{"input": "waveform_16khz", "kernel_size": 3, "widths": [96, 112, 144], "beta2": 0.999}
Rows from block 4, named by matrix and row number. Each number is 128 + 32 x the weight over its row's rms, rounded and kept within 0 to 255. All counts start at 0. After the name is the row's rms in percent of the matrix's.
# weight_ih_l0_reverse: LSTM input weights, backward direction (gates i, f, g, o stacked) (model.rnn.0.rnn.weight_ih_l0_reverse, 768x144), inputs 0-143
weight_ih_l0_reverse.26 097 [148 101  99 139 154 120 171 149 183 132  96  85 138 127 162 174 177  56 102  90 143 142 175 184 117 176  86 100 150 148 152 135 107 112 121 141 144  90  78 163 186  88 146 158  80 181 108 118 136 109 123 102 155  96 141 138  65  97 170 113 154 138  89  79  99 102 161 116 190 159 119  85  78  69 124 137  76 126 167  90 106 124 133 130 124 143 197 111 106 159 102 109 126 153  72 104  98 152 113 105  81 135 103 108 174 157 125  84 100 108 136 120 144  97 143 156 172 161 154 198 171  83  48  98  97 170 135 113 109 135  99 146  98 112 137 170 140  97 108 113 132 102 152 132]
weight_ih_l0_reverse.27 089 [100 128 152  94 147 211 161 109 110  88 170  81 100 125 110 116  79 102 136 191 202 157 130 129 116  97 114 141 108 171 157 121 104 119 167 129 130 141 108 127 103 133 152 135 113  97 108 149 102 115 129 151 165  94 160 135 121  76  91 108  59 124 168 172 123 180 168 162 112 106  71 114 113  90 136  82 100  98 181  95 182 183 109 181 171  91 151 110 112 152 153 123  85 174 146 125 166  73 128  97  93  71  62  96 157 127 166 101 176 118 154 188 150 123 151 145 136 146 133 183 120 105 160 113 113 140 132 173  82 150 165 156 111 167 120 160 101 126 119 161 145 116 185  82]
weight_ih_l0_reverse.28 095 [198  81  88 133 146  89 116 114 143 156  75 157 139 163 134 135 141 119 109 154 113 136  67  99 142 113  73  88  94 149  81 110 103 126 154 131 108 115 167 112  98 183  45 146 163 102 178 179 163  86 193 139 148 130 186 130 137 157 134 109 141 150  85  80  87  98 106 123 117 152 155 182 113  76 161 188 230 152 121 108 157 119 120 113 107  75 156  90 147  96 115 102 140  76 166 147 103 105 141 119 117 174 163 137 139 178 159 112 169 163 103 130 163 136  85 108 112 111 120 122 151  94  98 128 147 112 113 106  88 150 166 117 141 121  84 143  78  99 125 121 158 174 177 158]
weight_ih_l0_reverse.29 086 [120 101 144 134 147 106 149 121 101 139 110 156 155 141 169 142 156 108 167 120  92 136 176 122 172 163  90  93 124 108  34 155 130  82  88 148  95 132  84 128 103 118  63 135 125 108  78 187 130 107 124 176 139 170 192  97 142 162 107 158 117  95 135 120 137 118 110 100 163  70  82 157 181 110 133 157  98 106 145 131 165 162 140  98 157 166 131 140 189 127  99 164 134  95 177  83 150 117 159 164  91 153 182 149 163 165 105 115  54  65 146 142 126 185 131  99  79  84 120 154 105 136 129 152 112  90  82 163  91 116 123 171 151 119 183  90 117 108 203 116 153 127 167 123]
weight_ih_l0_reverse.30 096 [170 130 141 111 101 126 114 137  85 132 123 195 145 164 165 147 126 132 140 134  77 190 143 101 164 173 110  99 113 108 111 148 166 174 170 120 197  95 141 165 121 194 124 187 102 105 150 137 110  61 100 122 176 106 178 100 144 133 107 113 176 103  97 159 100 132 139 113 136 190 132 156  81 118 138 119 185 149  86 168  97 132 169 110 148 149  84 182 179  79 162  88  91  63 120 125 123 149 175 137 143 119 120 115 135  97  94 118 102 187 104  97  80  89  78 111 139  92  74 123 135 130 169 117 103 147 151 117 117 154  95  67 102 107  72  89 148 135 153 158  96 147 114 185]
weight_ih_l0_reverse.31 094 [131 125 161 207 118 168  98 167  91 123 138 100 112 171  98 147 111 102 103 128  96  67 155  88 114 166 140 108 145 151 122 103 120 115 154 150 121 172 147 162 132 112 103  92  94 142  84 109  71 170 104 112 112 112 139  97 160  91 188 116 122 144 156 196 182 145 183  99 125  83  98 168  93  91 126  93  47 173 118 158 126 112 116  96 107 100 180  88  72 113 153 131  78 166 159  85  76 126 124  82 139 165 142  84 172 166 152 147 107  78 139 172 114 178 135 136  79 112 120  86  86 110 129 143 186 112 122  94 108 101 133 196 125 133 187 161 113 154 155 116 117 103 121 113]
weight_ih_l0_reverse.32 090 [133  73 161  92 179  82 133  86 113 124 139  77  72 114 174 157  59 169 112  76 156 102  87  96 108  66 149  90 147 122 148  82 106 124 115 106 137 153 158 149  79  97 190 134 122 127 167 112 167 160 137 112 122 128 136 142 130 131  85 153 100 132 105 221 204 136 142 132 172 121  80 149 124 149 140 111  99 143  82  99 158 151 140 165 153  71 171 106 114 139 112 167 150 127 118 121 125 186 125 140 141 157 139 171 128 110 138 157 136 117 140  95  90 143 141  93 152 151  83 127 118  86 149  76 194 124  79 161 104 141 127 200 182  85 123 144  85 167 143 108 139 132 196 143]
weight_ih_l0_reverse.33 109 [155 135 116 132  87 123 153  94  91 178 187  95 152 136  90 114 134  93 111 120  72 109 119  85 173 108  88  90 119 157 108  76 133  80 159 118 158 102  84 174 130  92 130 100 138 113  73 171 168 131  79 143 126 148 155 107 145 108 106 154 174 180 120  93 158 143  77 193 179 131 166 151 127 103 148  97 152 115 155  94 138 142  95 100  80 172 124 150 135 160 170  96 170 115 115 122 148 151 174 190 116 115 145 129  97  79 102 151 171 134 166 155 143  95  84 109 159  94 128 156 121  59 102 146 123 147 107 106 122 122 157 101  93  61  96 163 108  71 173  74 174  77  74 133]
weight_ih_l0_reverse.34 104 [208 184 123 138 140 112  93 111 149 206  72 110 127 110 126 103 154 153 113  82  66 192  67 137  76 201 136 123 126  61 114 159 132 150  99 117 124  86 102 155  68 122  79 214 108 118 142  86 155  97  89 117 136 126 138 118  96 168 164 137  95 124  98 120 122 108  75 162  93 180 158 101 152 161 105 162 144 139 121 146  91  81 169 134 130 163 117 133 117 123 151 115 175 102 132 167 168 136 122 110  82  85 151 179 144 119 171 108 172 138  84 131 116 116 146  91 167 114 151 110 121 185  91 148  96 125 113 123 174 158  86 163 104 115 136 151 119 132  99 164 144 109 169 165]
weight_ih_l0_reverse.35 103 [132  69 107 128  92  93 115 146 155 136 138  72 129 133 135 140 139 122 171 123  87 104 160 194 113 164 118 158 160 165 170 137 185 146 164 138 166 101 104  95 167 124 103  92 116 192 123 140 100  92 150 151 170 157 132 171  99 132 148  77 102 116 145 138  99  65 119 111 171  92  88  93 121  82 142 102  82 128 176 142 153 127 111 129  82  70 159  55 113 104  82  68  99 172  98 112 115 135  29  99  98 196 115  67 126 129  96 103 145 100 131 124 138  93 179 154 159 130 166 143 138 136  92 127 156 153 159  69 136  98 151  97 106  90 134 106 166 133 143 103 152  99 117 176]
weight_ih_l0_reverse.36 092 [121 119 187  99 102 180 146  73 143  93 123 135  99  97 157 139 172 129 160 129 117 168  73  65 133 154 106 108 115 161 174 175 153 117 133 111 163 202 121  80 112 116 150 155 112  99 175  77 145 117 122 135  69 140 163 160 166 129 138 213  86  72 132 129 117 122 156 126 141 159 155 151 164 136 128  91 177 142 121 154 147  46 160 119 122 127  99 106 165 111  85 154 136  68 124 144  96 105 111 143 119 122 156 172 177 164 188 149  95 133 137 160 147 128  57 174 197 121 105  90 115 118 116 163 139 148 169 127 154 136 124  90 107  99 108  90 102  94 171 114 170 153 176  90]
weight_ih_l0_reverse.37 092 [169 103 152 163 135 163 102 153 143 123 159 181 178 105 135 131 117 188 153 149 197 124 118 111  94 104  85 137  99 159 157 180  86  91 166 147 131 121 168 150 153 134  95 191 163 103 162  86 164 107 138 157  95 102 101 180 157 141 111  93 119 101 107 169  83 101  85 127 129 187 179 145 131 150  84 157 204  88 129 100 165  63  79  89 154  85 137 163  90 110  70  98 115 120 160 141 101  96 126 150 132  79 117 169 160 120 170 112 124 172  97 168 123 152  92 103 141 149 163  96 163 169 121 153  80  98 178 158 131 183 113 138 145  97 132  99  77 133 169 135 131 106 144 141]
weight_ih_l0_reverse.38 108 [ 97 144 194 169 161 148 126  90  99 183 159 135  86 105 129 165 173 166 187 155  77  91 138 138 107 128 110 153 128 163 133 175 105 140 100 105 112 129 126 173 125  96  65 159 115  77 159 156 164 155  85 159 106 106 168 106 137  70 171 192 129 142 137 103  73  91  94 144 101 115 167 117 110 164 128 101 139  78 145 130  76  91 172 100 161 115 165 125 165 141 165 141  98 145 176 122  91 121  96 107 105 151 117 135 155 191  97  71  77 149 132 160 119 154 117  99  94 102 103 100 159 154 197 172 167 104 133 147 193 175 141 126 140  97 147 106  90  93 189 123 125 136 159 109]
weight_ih_l0_reverse.39 106 [130  82  86 166  65 110 182 138 119 156 168 126  93 106 174  95  62  93 180 116 143 116 113  79 175 123  92 173  90 167 163 103 177  92  98  69  79  65  85  74 129  78 168 139 175 143 119 146 150 120 114 187 118  96 102  80  87 142 135  94 157 152 111 126 108 129 131 160 167  88 139  82 160 147 146 123 152 117 197 118 121  69 135 125  72  90 122  97 105 126  80 148 174 130 118 140 158 167 126 145  85 126 168 136  95 132 160 120 104 115 166 140 155 132  97 144 113 164 191 172  90  99  90 119 120 189 120 133  96 127 126 147 116 146 100 118 130 104 137 145 160  84 167  94]
weight_ih_l0_reverse.40 090 [ 65 109 148 131 168 167 110 160 152 120 179 113 104 143 184 189 144 114 133 104 158 107 103  97 154 132 132 202  88 111 175 192 153 114 118 111 107 146 120 161 117 136 168  53  90 132  99 132 146 181 121 125 104 174  91  90 173 157 137  96  94  60 102 101 154 120 151 117 151  86  86  88  78 140 117  98  42 152 184 150  82 157 161 124 103 156 132 167 106 139 173 160 144 116  87 157 105 105  92 178 145 110  97 175 141 126 152 135 145 103  73 143 159 108 131 117 104 174 109 157 129 106  96 104  78 100 138 170 154 160 179 159 125 121 150 118 100 159 101 162  99  88 150  90]
weight_ih_l0_reverse.41 093 [145 145 153 121 118 144 154  90  94 144 130 113  88 191  99 116 122  84  87  49 154 111 126 150 130 110 187 126 137 155  77 100 150 162 146 126 132 111 115 111  89 133 131 188 121 127  78 155 178 138 137  48 115  98 157 117 120 174 131 161 125 147  99 191 164 156 108 162  61  95 174  96 103 109 135 121 168 172 100 150 151 194  85 144 151 114 108 114 104 171 163  82  94  90  83 124 156 162 122 105 150 176 169  67  92  98 142 148 138 128  99  92 106 197  92 106 131 145 108 123  83 125  67 100 149 100  91  83  75 169 158 147 131 162 176 152 133 158 113 104 124 126 151 167]
weight_ih_l0_reverse.42 090 [103 111 149 154 146 116  90 101 119 159  75 106 129 162 117 184 148 191 160 165 126  72 119 124 121 107 138 132 168 128 182 100 102 144  90 157 149 183 175 141 117 181 136 177 143 130 154 148 195 151  82 147 165 160 143 100 155 110 179 153  64 121  84  96 102 149 136 181 166 121 119 181  99  91 129 115 144  95 129  66 113  77 125 120 114 121  76  97 144 162 163  97 112 116 142 151 167 116 111 106 146  72 151 160 126 153 202  81  85 136 151 155 142 123 159 140 146 128  99 147  93  92  99 174 170 150 106 146 169 170 152 172 136 163 105 131 133 201 126 183 120 156 197 108]
weight_ih_l0_reverse.43 113 [159  83  74 107 198 121  67  56 135 147 107  95  80 131  93 133 117  80 103 129 119 106 126 109  83  97 197  94 122 159 109 123 107 169 168 165 163 127  90 172  99  86 130 106 174  41 137 133  92 103 141 124  94 151 180 109  78 113  70 127 156 102 107 109 183 150 106  77 102 113  96  86 118 144 141  63 170 149 131 122 142 136 101 163 193 107 165 119 173 157 112 109  98  91  88 120 163  78 102  84 128 117 112  91 121  98 118 104 149 141 102 106 104 179  89 125 112 124 108 111 123 160  85 112  92 116  59 139 126 162 115 151  75 174 123 138 125 104 112 158 129  92 131 119]
weight_ih_l0_reverse.44 087 [166 160 191 109 109 111  68 129 155 166 132 143  95  80  77 181  97 124 115 125 167 130 109  74 168 101 135 114 123 147 146 137  95 164 109  86  87 122 183 131 117  91 114  97 155 165 127  46 165 166  93 159 151 113  89  95 104 145 139 130  81  73 134 151 137 157 105 114  79 140 141 132 174 192 155 117 151 141  80 105 133 104 113 132 139  97  79 124 148 141 163 110 137 149 195 111  94 171 125 140 135  78 142 192 107 189 144 140  81 114 116 154 164 145 110  68 105 146  78 128 128 179 168 118 179 143 111 176 132 125 195 184  95 150  93 128 156 172 156 130 107 130 129  78]
weight_ih_l0_reverse.45 103 [121 136  98 109 103  90 102 114 126 156 153 124 160 121 151 101  88 158 114  55 140 156  93 104 146 120 100 180 138 111 160 151  96 110 120 155 156 122 105  79 104 184 100 163  76  81 191 125 171 113 133  51 173 145 135 162 133 100  84 153 174 165  75 154 142 104 110 131 105 135 165 133 137 167 130 153 137 104 124 165 113 132 152 139 140 123  72 173 159 166 103 110 127 138 156 145 178 165 146 126 143  73 164 140 148 103 167 135 137 112  85 162 114  91 128  89 145 126 171  93  58 180 180  87 133  93 108 163 105 161 154  92 179 171 127 176 192 153 157  87  83 104 190  83]
weight_ih_l0_reverse.46 103 [ 87 163 141 138 225 124 117  81  89 146 153 125  66 210 135  91 184 165 134 138  93  79  88 144 121  86 144 122 143 135 142 122  90 144  97 137 143 152 164 118  78 100 148  61 161 177 144 142  90 170 105 152  81 158 131 114 106  91 126 100  99 144 166 183 114 169 160 145 126 144 100 112 137 176 110 108  85 103 135 126 136 109 163 125  90 178 157 119 166  72 213 102  95  89 127 146 125 130 155 161  90 183 116 159 114 157 113 128  85 156 135 105 153 156 178 128 119 126 103 115 183 149 165 163 154 119 114 124 138 101 153 131 107 142 216 151  90 110 135 107 102 165  81 110]
weight_ih_l0_reverse.47 089 [158 130  68 104 130 168 105 158 187  97  89  93  77 185 132  84 171 128 135 167 101  71 117 143 112 128 150 111 178 139  70 156 122 113 123 128  97 142 105 168 146 131 178 103  77  79 106 140  57 177 178 140 165  97 154 123  59  87  98 109 130  93  55 153 160 128  87  67 143 120 118  85 148 131 129 133  92  80 123 101 136  92 176 140 119 117 171  84  90 114  98 147 101 133 104  60 111 136  96 180 151 155 104 122 148  97 132 155  72 100 178 156 128 188 108 173 114 128 125 192 126 106 135 142 148 133  98 127  99 112 132 124 135 115 132  96  90 171 168 132 161 114 166 108]
weight_ih_l0_reverse.48 087 [ 73  76 102 164 108 195 126 147  79 158 142 126 106  83 108 134  93 153 110 142 117  85 108  91 136  93 169 175 119 204 113 164 136  82 145 102 121 138 123 145  75 124 143  51 158  96 135  90 107 113  94 112 155 159  74 122 105 112 101 108 191  75 108 146 151  82 130 142 163 167  93 132 197 139  77 147 156 131 107 107 105  66 118 116 140 132 148 164 116 105 100 141  76 174 127  98  78  66 148 165 104 135 130 181  94 106 149 121 108 115 157 120 105 130  94 147  59 180 116 163  87 177 103 167 155 170 135 150 108 123 110 149 169 104 103  93 128 158 144 157 188 120 157 148]
weight_ih_l0_reverse.49 104 [176 176 117  78 132 153 101 113 111 112  99 139 117 166 158 147 160 128  79 140 146 125 102 129 143 157 120 155  81  48 128 142 124 201  92  68 113 163 137 141  93  87 124 162  86 143 161 169 118  91 184 139  98 147 167 138 106 125 119  87 121 165 129 116  72  96 124 162 143 119 195 113  90  94 189 145 154 105 156  77  93 137 152 136 157 133 166 158 115 138 176 104 146  65 167 123 126 161 119 109 116 109 102 131 146 144 141  74 155 115 152 144  62 197 111 107 199 145 126 158 138 136  85  89 142 151 116  99 136 180 143  72 102  50 151 142 142  54  92 123 111 109 110 154]
weight_ih_l0_reverse.50 102 [163  98 101 132  62 126 116 157 127 120 132 130  88  79  74 135 119 136 138 102 112 104  94  85 139 101  96 137  72  64 123 109 149  82 153 105  96  95 124  80 133 133 113 155  58 108 103  99 184 100 131 110 132 103  60  97 127 148 129 132 187 147 112  83 165 130 160 109 138 159 117 117 115 165 107 180 129 164 159 192 155 128 123  91 103 172 102 136 136 123 113  90 166 104 156 181 172 113 133 166 184  87 145 161 128 121 114 159 181 168 166 118 164  76 117  76 191 155 189 190  69 119 101  95  90 112 141 125 101 139  76 123 152 156  99 105 174 106 131 100 126 144 154  73]
weight_ih_l0_reverse.51 087 [165 165 187  73 140 148  99 171 159 153 129 118 181 115 119 102 117 128  73 151  75 173 136 126  80 102 194 125 145 153 114 206 121 106 121 160 123 119 129 126  60 189 114 166 146 142 114  97 115 123 139 131 161 120 115 121 113 119  92 145 101 104 105 136 119 115 134 160 138 189 183 120 157 128 129 116 149 105  79 153 176 131  83  88 169 189  63 105 117 105  76 121 168  76 147 182 132 137  98 140 164  74 166  95 130 145 115  90 169 179 156 101 107 132  75 125  92 152 148 119 126 125 107 153  51 160 172 105 168 128 117  71 185 116 133 158 150 100 147 175  97  98 154 129]
weight_ih_l0_reverse.52 113 [139 160 140 159  76 115 103 108 147 189 100 131 161  95 148 133 134 186  85 130 153 106 137  64 110 143 113 130 160 101 157 138 151 135 114  87 164 146 200 104 126 184 159 171 139 114 143  71 187 109  73 118 120 137 132 116 154 145 177 184 154 124 114 110 184 138 151 181 133 162 152 115 107 144  90 137 136 104 134 148 152  81  86 161 117 106 144 176  94 169 166 121 110 108 161 117 162 109 172  71 135  86 101 126 130 172 107  88 108 184  69 171 119 109  88 114 158 182 104 160 128 120 156 101 109 141 138 172 183 150  87 151 115  92 150 146 101 103 143 201  62 156 178  85]
weight_ih_l0_reverse.53 108 [ 96  79 137  97 161 140 120  63 129 176 150 151 136 191 139 102 106 112  85 129 143 106  79 134 121 148 158 135 108 126 155  95 131 141 154 126 185 149 173 159  65 178 148 142 156 120 123 178 111 165 130  96 118 147 122  98  96  95 161 172 137  88 158 184 161 208 148 154 127 156 100 122 125 127 175  92 111 111 168  99 127 175 169  93 179  72 167 121 119 198 134 115  94 129 157 171 190  92 119 113 171  94 120 166  95 135 125  89  80 128 110 121  94 157 116 144 133  78 112  67 109 136 123 114 152  75  65 160 127 116 192 187 143 161 129 155 100 148 155 151 153 159 170 142]
weight_ih_l0_reverse.54 108 [ 98  72 138 107 118 112  88 122 174 162 103 163 104 152  95 126  75 103  81  83 197 120  84 172 132 129 133 161 113 111 131 142 121 105  68 144  64 114 140 140 167 173 155 143  92 142 152  90 121 204  94 130 148 151  84 178 159 110 102 145 132 112 136 131  95 183 170 173  81 100 113 107  66 105 137 120 124 153 137 157 204 162 175 158 121 101 144  82 127 135  90 145 142 138 163 151 152 184 136  86 201 157  99 164 132 110 176 111 107 151 119  84 168 119 135 133 121  62 109 135 114 136 168  70 161 113 110 161 169 148 142 161 166 146 159 173 130 166 106 140 124 165 167  92]
weight_ih_l0_reverse.55 107 [121  99 128 144 131  81 130  72 132 141 164  99  69  82 116 109 171 103 164 156  95 177 120 116 150 157 173 131 113 167 156 117 110 158 209  92  92 104 164 114 114 134 129 190 176  59 142 121 161 117 141 127  74  85 157  85 103 134 142  81 172 167 129 134 123 139 102  86 140 149  98 159 159 138 105  81 172  77 127  87 132  56  88  73 159 146  90 117 131  94 163 127 136  86 157 119  94  64 160 137  73 146 195 145 104 139  99 157 110 142 106  95 146  82  77 143 169 130 130 143 133 103 170 100  68 134 101 128 119 189 158 133  72 140 141 104  82 154 140 122 123 102 132 119]
weight_ih_l0_reverse.56 083 [108 100 101 155 135 147 126 134 112 132  95 126 174  90  75 146 160 173 118 138 162 162 120 110 146 149 120 144  79 102 139 104 151 151 175  93 104  80 160 142 140 192 111 143 112 104 130  81 182 139  59 128 138 134 148  97 201 152 147  99 116  99 137 114  81 120 102 219 160 145 102 117 126 170 131 184 120 166 127  98 175  74  89 100  82 171 122 144 146 122 100 187 167 141 122 130  91 137 115 190 100  68 175 134 123 163  77 189  96 157 110 149  94 135 126 153 130 102 201 183 133 121  92 128 115 148 161 119 171 133  70 118 165  80 151 112 187 142 109 118  81 143 133 125]
weight_ih_l0_reverse.57 109 [ 64 130  73 136 129 182 148 126  88  92 113  83 112 103 175  89 127  77 203 168 143  75 124 171 143  90  78 124 137 133 164  76 125  87 175  95 149 136 120  99 199  96 137 136  98 189 124 136  92 174 127 156 106 136 155 173 134 102 154 129 134 149 164 141  97 112 180 134 143  64 135 121 114 145 148 104  71 143 170 168  89 130  84 177 177  99 122 120  98 133 102 118 139 170  67 105 155 136  99 152  89 101 120  88  69  71 130 131  97  79 112  94 121 125 197 148 105 127 166 124 105 134  84 150 128 147  90 137 103 126  91  94 150 109 123  73  92  98 112 105 148 147 129  85]
weight_ih_l0_reverse.58 099 [ 72 115 111 178 123  97 150 129 114 101 146  89 160  90 117  96 110 162 115 161  96 101 178 123 111  97 118 137 137 212 118  74 162  91 151  75 115  96 102 121 170 168 123 135 159 145 166 145 156 106 122 136 134 136 157 133 124 121  95 183 176 173 127  96 177  96 117 173 113 167 120 145 120 143  88 131 114 113 122 107  79 115 118  52  73 148  55 140 108  83 164 120 143  60 114  96 147 160 149 131 158  68 180 166 119 112  43 160 105  72 153 101 131 161  94 135 139 130 178 142 105 130 176 145  91 145 129  85  94 151 205 108 122 147 114 132 152 150 117  89 114 160  81 150]
weight_ih_l0_reverse.59 107 [104 140 104 119 100  64 137 155 150 139 162 129 165 160 110 205 122  91 110 153 124 147 124 117 110 186 107 127 130 162 136 143 146 139  79  89  85 142  96  71 107 170 163 180  95 117 152  81 128 155 126 110 142 133  61 162 151 186 137  66 163 155  88 127 176 119 128 144 199 132 181  98 110 140  47 115  82 109 141 116  95 121 135 106 116 196 111 100  77 152  89 129 201 133 116  83 134 156 143 196 131  93 174  80  98  64 146 109 156 118 123 139  92 126  66 123 134 147 153 131 105 165  83 120  69 148 149 128 156 173 122 102 124 137 120 101 156 110 100 105 150 149 121  98]
weight_ih_l0_reverse.60 100 [124 161 117 122 116 209 136 174 106 144 162 138  84  84 115 112  84 160 121 140 187 131 140 147  97 170 137 124 105 153  82  86 130  79 149  78 181  90 133 113  86 120 110 158 145 170 121 174 147 125 124 177 110 142 145 160 152 110 154 117 109 135 134 130 117 102 118  70 149 140 174  98 163 106 175 120 128 116 119 152 164  62 114 177 211  77 101 123 140 176 111 136 120 133 116 146 124  68 103 147 116 103 162 123 157 124 178  99 183  94 108 168 174 103 136  56  81 162  61 121 127 155 104 126 148 127 146 122  98 106  82 147  80 193 110  68 121 157  90  87  88  85 141 154]
weight_ih_l0_reverse.61 098 [114  77 132 155 116 115  91 166 152 165 112 164 124 188  99 127 138 165  91 106  87 150  82 111 158 122 144 102 176 140  96  90 126 185 161 103 128  89 173 175 160  98 102  97 107 125  89 124 173 151 121  52 151 177 128 128 138 127 153  67 139 136  80 176 117 166 127  87 159 166  94 134 129 181 137 136  99 168 158 141  97 127 125  93 108 124 112 170 118 100 194 138 119  81 143 120 119 203 136 127 156 156 134 119 165 110 133 117  96 138 156  69 157 190 138 145 123 154 157 100 109 178 133  75 123 159 113 190 141 120 142  86 179  88 173 133  96 114 122  99 179 202 111  69]
weight_ih_l0_reverse.62 091 [104 156 170  80 163 124 105 143  96  82  76 174 169 143 132 127 194 122 111  81 157 144 146 158 145 102 173 159 165 118  96 147 116 163 115 110  97 120 138 106 182  88 119 104  97  95  77 135  67 155 167  59 146  90 162  96 118 145  87 136 101 125 157  97  97 158 173 137  95 119 107  92 104 118 166 118 103 157  90 151  95 113 169 138 115 104 165 110  99 121  82  96  98  62  85 133 129 147 117 104 146 122 119 120 153  79  77 111 112 156 144 121 165 174 108 191 156  83  91 162 156  84  98 182 107 180 148 168 121 109  67  89 135 157 161 172  73 134 120 106 179 116 175 104]
weight_ih_l0_reverse.63 102 [133 104 114 117 124 145 166 116 141 135 193 101 125 125 164 161 130  91 141 154  63  94 116  92 182 126 100 135  49 169 147 146 129 152 123 122 145 161 160 135 108  79 138 106 129 148 111 122  96  44 105 169  79 148 174 118 175 101 120 157 132 161 125  79 136 126 162 129 122  93  60 169 169 113 106  73 143 148 193 135  52 108 110  51 144 125 127 157 122 170 150 146 107  90 131  98 107  85 166 178 137  95 113 127 124 130 133 165 172 125 196 123 123 110  67 149  85 151 178 130 136  87 158 125 140 134 118 150 129 116 194 137 106 108 147 120 169 121 173  82 163  83  69 154]
weight_ih_l0_reverse.64 099 [137  87 159 165 118 140 143 141 120  97 171 137 121  85 142 151  76 128 157 134 160 114 122  88 175  80 123 168 143 125 112 143 139 159 144 146 142 170 131  93 201 160 108 136 139 193 123 105 191 156 122 122 164 122  98 142 170 180 152 155 141 139  92  87 152 134 112 134 174 140 143 111  86  96 119 120 143  84 138 108 139  89  73 154  69 156  79 100  82  82  76 127 116  96 145 133  81 164 141 168 132  90 159 136 156  64  54 103 163 154 127 123 165 140 120 125 204 105 201 149 118 116 131  87 119 175 121 185 106 135 154  54 169  97 168 165 125 112 161 185 143 103 107 128]
weight_ih_l0_reverse.65 101 [108 122 101 112 129 125 100 156 129 187  70 149 150  80 147 130 133  88  39  98  66 149 106 130  53 128 165 117  97  58  89  87 113 157 118 174  98 154 138 158 145 107 110 160 124 139 139 116 170 163 182 132 178 126 131 118  95 172 100 121 149 102 118 138 154 187  80  87 149 122  88  65 102 134 133 178 174  98  98 123 182 145 131 137 156 163 169  98 128 172 107 104 118 158  96 134 160 128  72 100 120 129 138 154 100 122  75  81 141 157 114  47 128  92 118 133 150  50  85 137 133 137  99 129  86 131 143  97 144 160 125 118 114 175 124 166 152 157  89 146  93  73 119 137]
weight_ih_l0_reverse.66 095 [135 137 122 189 125 118 129  86 181 161  86 109 139 130 108 100 159 176 121  94 102 146 199 150 111 165 166 137 162 119  69 168 128 157  99  97 153 171  95 139 104 128 129 140 186 180 134 143 164 112 116 146 131 162  98 141 103 141 119 125 156  81 138 116  71 105  97 156  90 169 111 181 152  84 174 102 131  73 114  64  69 100  92 135 101 134  99 116 167  69 149 180 116 194 112 159  85 127 155  93 138 153  63 116 121 133  68 153 122 120 164 122 122 135 162 150  78 159 147 137 150 142 173 147 128 120 165 167 155  98 110  72 105 104 187 139 118 158 114 191 169 179 152 119]
weight_ih_l0_reverse.67 095 [119  92  88 175  82 150 142 116 139 146 149 139 143 155 147 100 124 121 156 102 146  68  84  61 135 145 162 180  65 180 180  94 109 139 100 128 119 147 156 140 112 177 151  87 150 109 184  88 153 143 117 133 126 171  69 162 164 183 124  90 156 129  77 115 181  70 131 113 206 134  99 114 105  98  70 101  65 130 187 110 120 104 168  93  88 100 100 169 124 113  86 125 122  84 117  92  68 137 127 108 127  89 112 107 143  69 101 117 166  98 118 150 134 147 124 123 177 137 189 162 126 109  90 160 155 140 137 108 115 151 127 101 174 133 124 117 195 102 172 118  92 112  97 135]
weight_ih_l0_reverse.68 109 [130  96 121 143 150 163 116 151 121  79 130 133 139 100 183  42 121 124 140 120 144 153 159 174 138 121 114 108 137  71 117 110 137 153 107 164 118 150 143 167 109  97 140  98  78 154  80 124 134 143 134 170 143 167  94 156 168  95 145 119  93  78 127 129 155 113 166 115 134  89 114 105  82 138 157  94  70 104 110 161 196 143  90 159 113  97 182 126  65 112 106  92  73 122 130 147 110 148 141  92 181 131  79  80 123 154 162  78 135  92 164  98 106  77 195 144  64 112 120  68 141 144  96  79 149  57  85  81 130  81 127 158 181 163 142 145  87 132 121 164 113 102 142  80]
weight_ih_l0_reverse.69 117 [151 116 168 132 117 104 164 171 104 122  76 107 200 109 186 121  84 152 138  65 149 174 151 150 147 163 115 136 140  89 141 111 142 105 102 117  89 131 120  97 122 137 158 114 105 165 134  56 124 133 135  71 197 102  74 130 129 131 144  65  95  96  96 129 101  89 104 101 105 191 180 144  64 101 123 197 166 114  87 165 131 161 107 185 127 154 104 117 142 104  75  72 157 189 128 100 167 132 134 142 124 148 160 129  78  86 139 109 181 137  84 119 123 113 141 121 132  66 124  88  65 135 162 118 157 133 125 149 149 154 125 142 147 185 134 123 140 144  77 128  82 164 178 135]
weight_ih_l0_reverse.70 102 [128 148  90 116 170 180  57  74 120 120 123 140  76 162 129 161 140 158 128 131 117  82  90  89  81 144 102  73 119  96  57  83 122 130 133 155 182 166 150 173  97 143 156 136 138  85 156 133 108 158 178 166  87 108 113 119 179 108 112 154 108  67 152 170 163 178  86 141  82 107 132 174 146 124 113  81 133 153 141 158 115 166 132 145 112  71 163 180 171 108 162 120 111 146 113 108 129 129 166 141 112 102  60 151 133 112 160  84 150  73 119 124 129 156 131 113  88  99  52  65 116 124  98 120 127 152 101 123  89 130 181 219 149 111 151 139  93 154 109 120 114  97 112 139]
weight_ih_l0_reverse.71 111 [ 73 106 149 128  65 167 120 125 126 145 160 179 116  76  73 164  60 176 147 115 125 156  62  56 106 115  99  99 106 147 146 120 143  86 146  99 165  97 131 128 156 130 123 163 157 127 116 119 116  78  81 109 107  94  77 114 101 154 102 127 204 148 153 146 136 126 118 116 135 140 172 133 149 148  71 170 110 151 113 156 133 115  80  88 163  90 115 135 103 200  86 101 111  65 134 103 171 109 143 146  90  85 132 130  79  73 188 191 137 145 150 152 131 111 100  80 143 166 169 128 110 140 131 177  93 186 149 143 156 138 113 107 144 124  53 132 166 112 160  90 124 127 103 151]
weight_ih_l0_reverse.72 105 [ 85 124 111 160  95 175 173  91 113 153 174 105 139 156 143 188 146 142 143 176  83  82 155  85 142 150 107 104 182 137 180 130 122 104 119 134 109 124 111 149 167 107  77  91 155 120 153 142 143 151  82 141 130 120  91  65 180 123 142 152 158 132 157 107 127  57  85 120 166 128 146 151 171 187 131 170  88 102 152 145 105 146 103  97  76 171 116 147  90 101  87 151 161 143 149 173 149 126 156 203 110 142 168 130 111 189 168 105  52 154 148 148 166 119 128 117 179 154 151 165  87 151 161  95  86 109 143 119 130 129  96  65 103 103 150 121 187  98 135 164  81 169 114  97]
weight_ih_l0_reverse.73 101 [178 147 115 136  85 164  88  94 103 191 158 187 101 108  92 138 152 176 106 148 105 156 114 129 146 154 130 120 192  71 105 115 124 121 124  85 119 139 121  88 119 136 159  86 141 156 188  45 145 106 111 136 111  99  93 120 141  86 168 137 171 142  96 167 114  74 122 129 112 136 189 124  92 171 155 121 163 118  72 177 138  77 110 106 154 145  68 116  97 106 151 115 103 125 163 125 154 185 151  82  94 127  84 154 134 141 116 160 174 170 110 166 189  95 142 155 122 165  77  89 129 158 195  90  80 132 143 175 100 131 107 110 148 170 126 131 109 124 111 193  82 160 153 122]
weight_ih_l0_reverse.74 105 [135 112 111 100 152 114 150 156 123 153  97 134 181 120 139  85  98 136  86 102 151 155 138  86  87 159 186 131 128 146 159 155 100 116 117 114 147  77 154 107  97 172 126 110 109 149 159  70 200 213 119 123 135 141 106 176 125  82 148  67 122 165 150 148  97 104 154 153  94 136 121  82  86 133 150 162 103 131 118 131 168 139 123 178 158  79 118 119 124 165  67 102  96 120 181 174 181 142 137 139 126 162 141 141  88  99 127  96 124 118 133 152 169  71 176  87 124 111 149 157 135 120 146 117 113 159 138 134 180 140 164 105 181 203  94 127 110 224 140 187  75 186 154 123]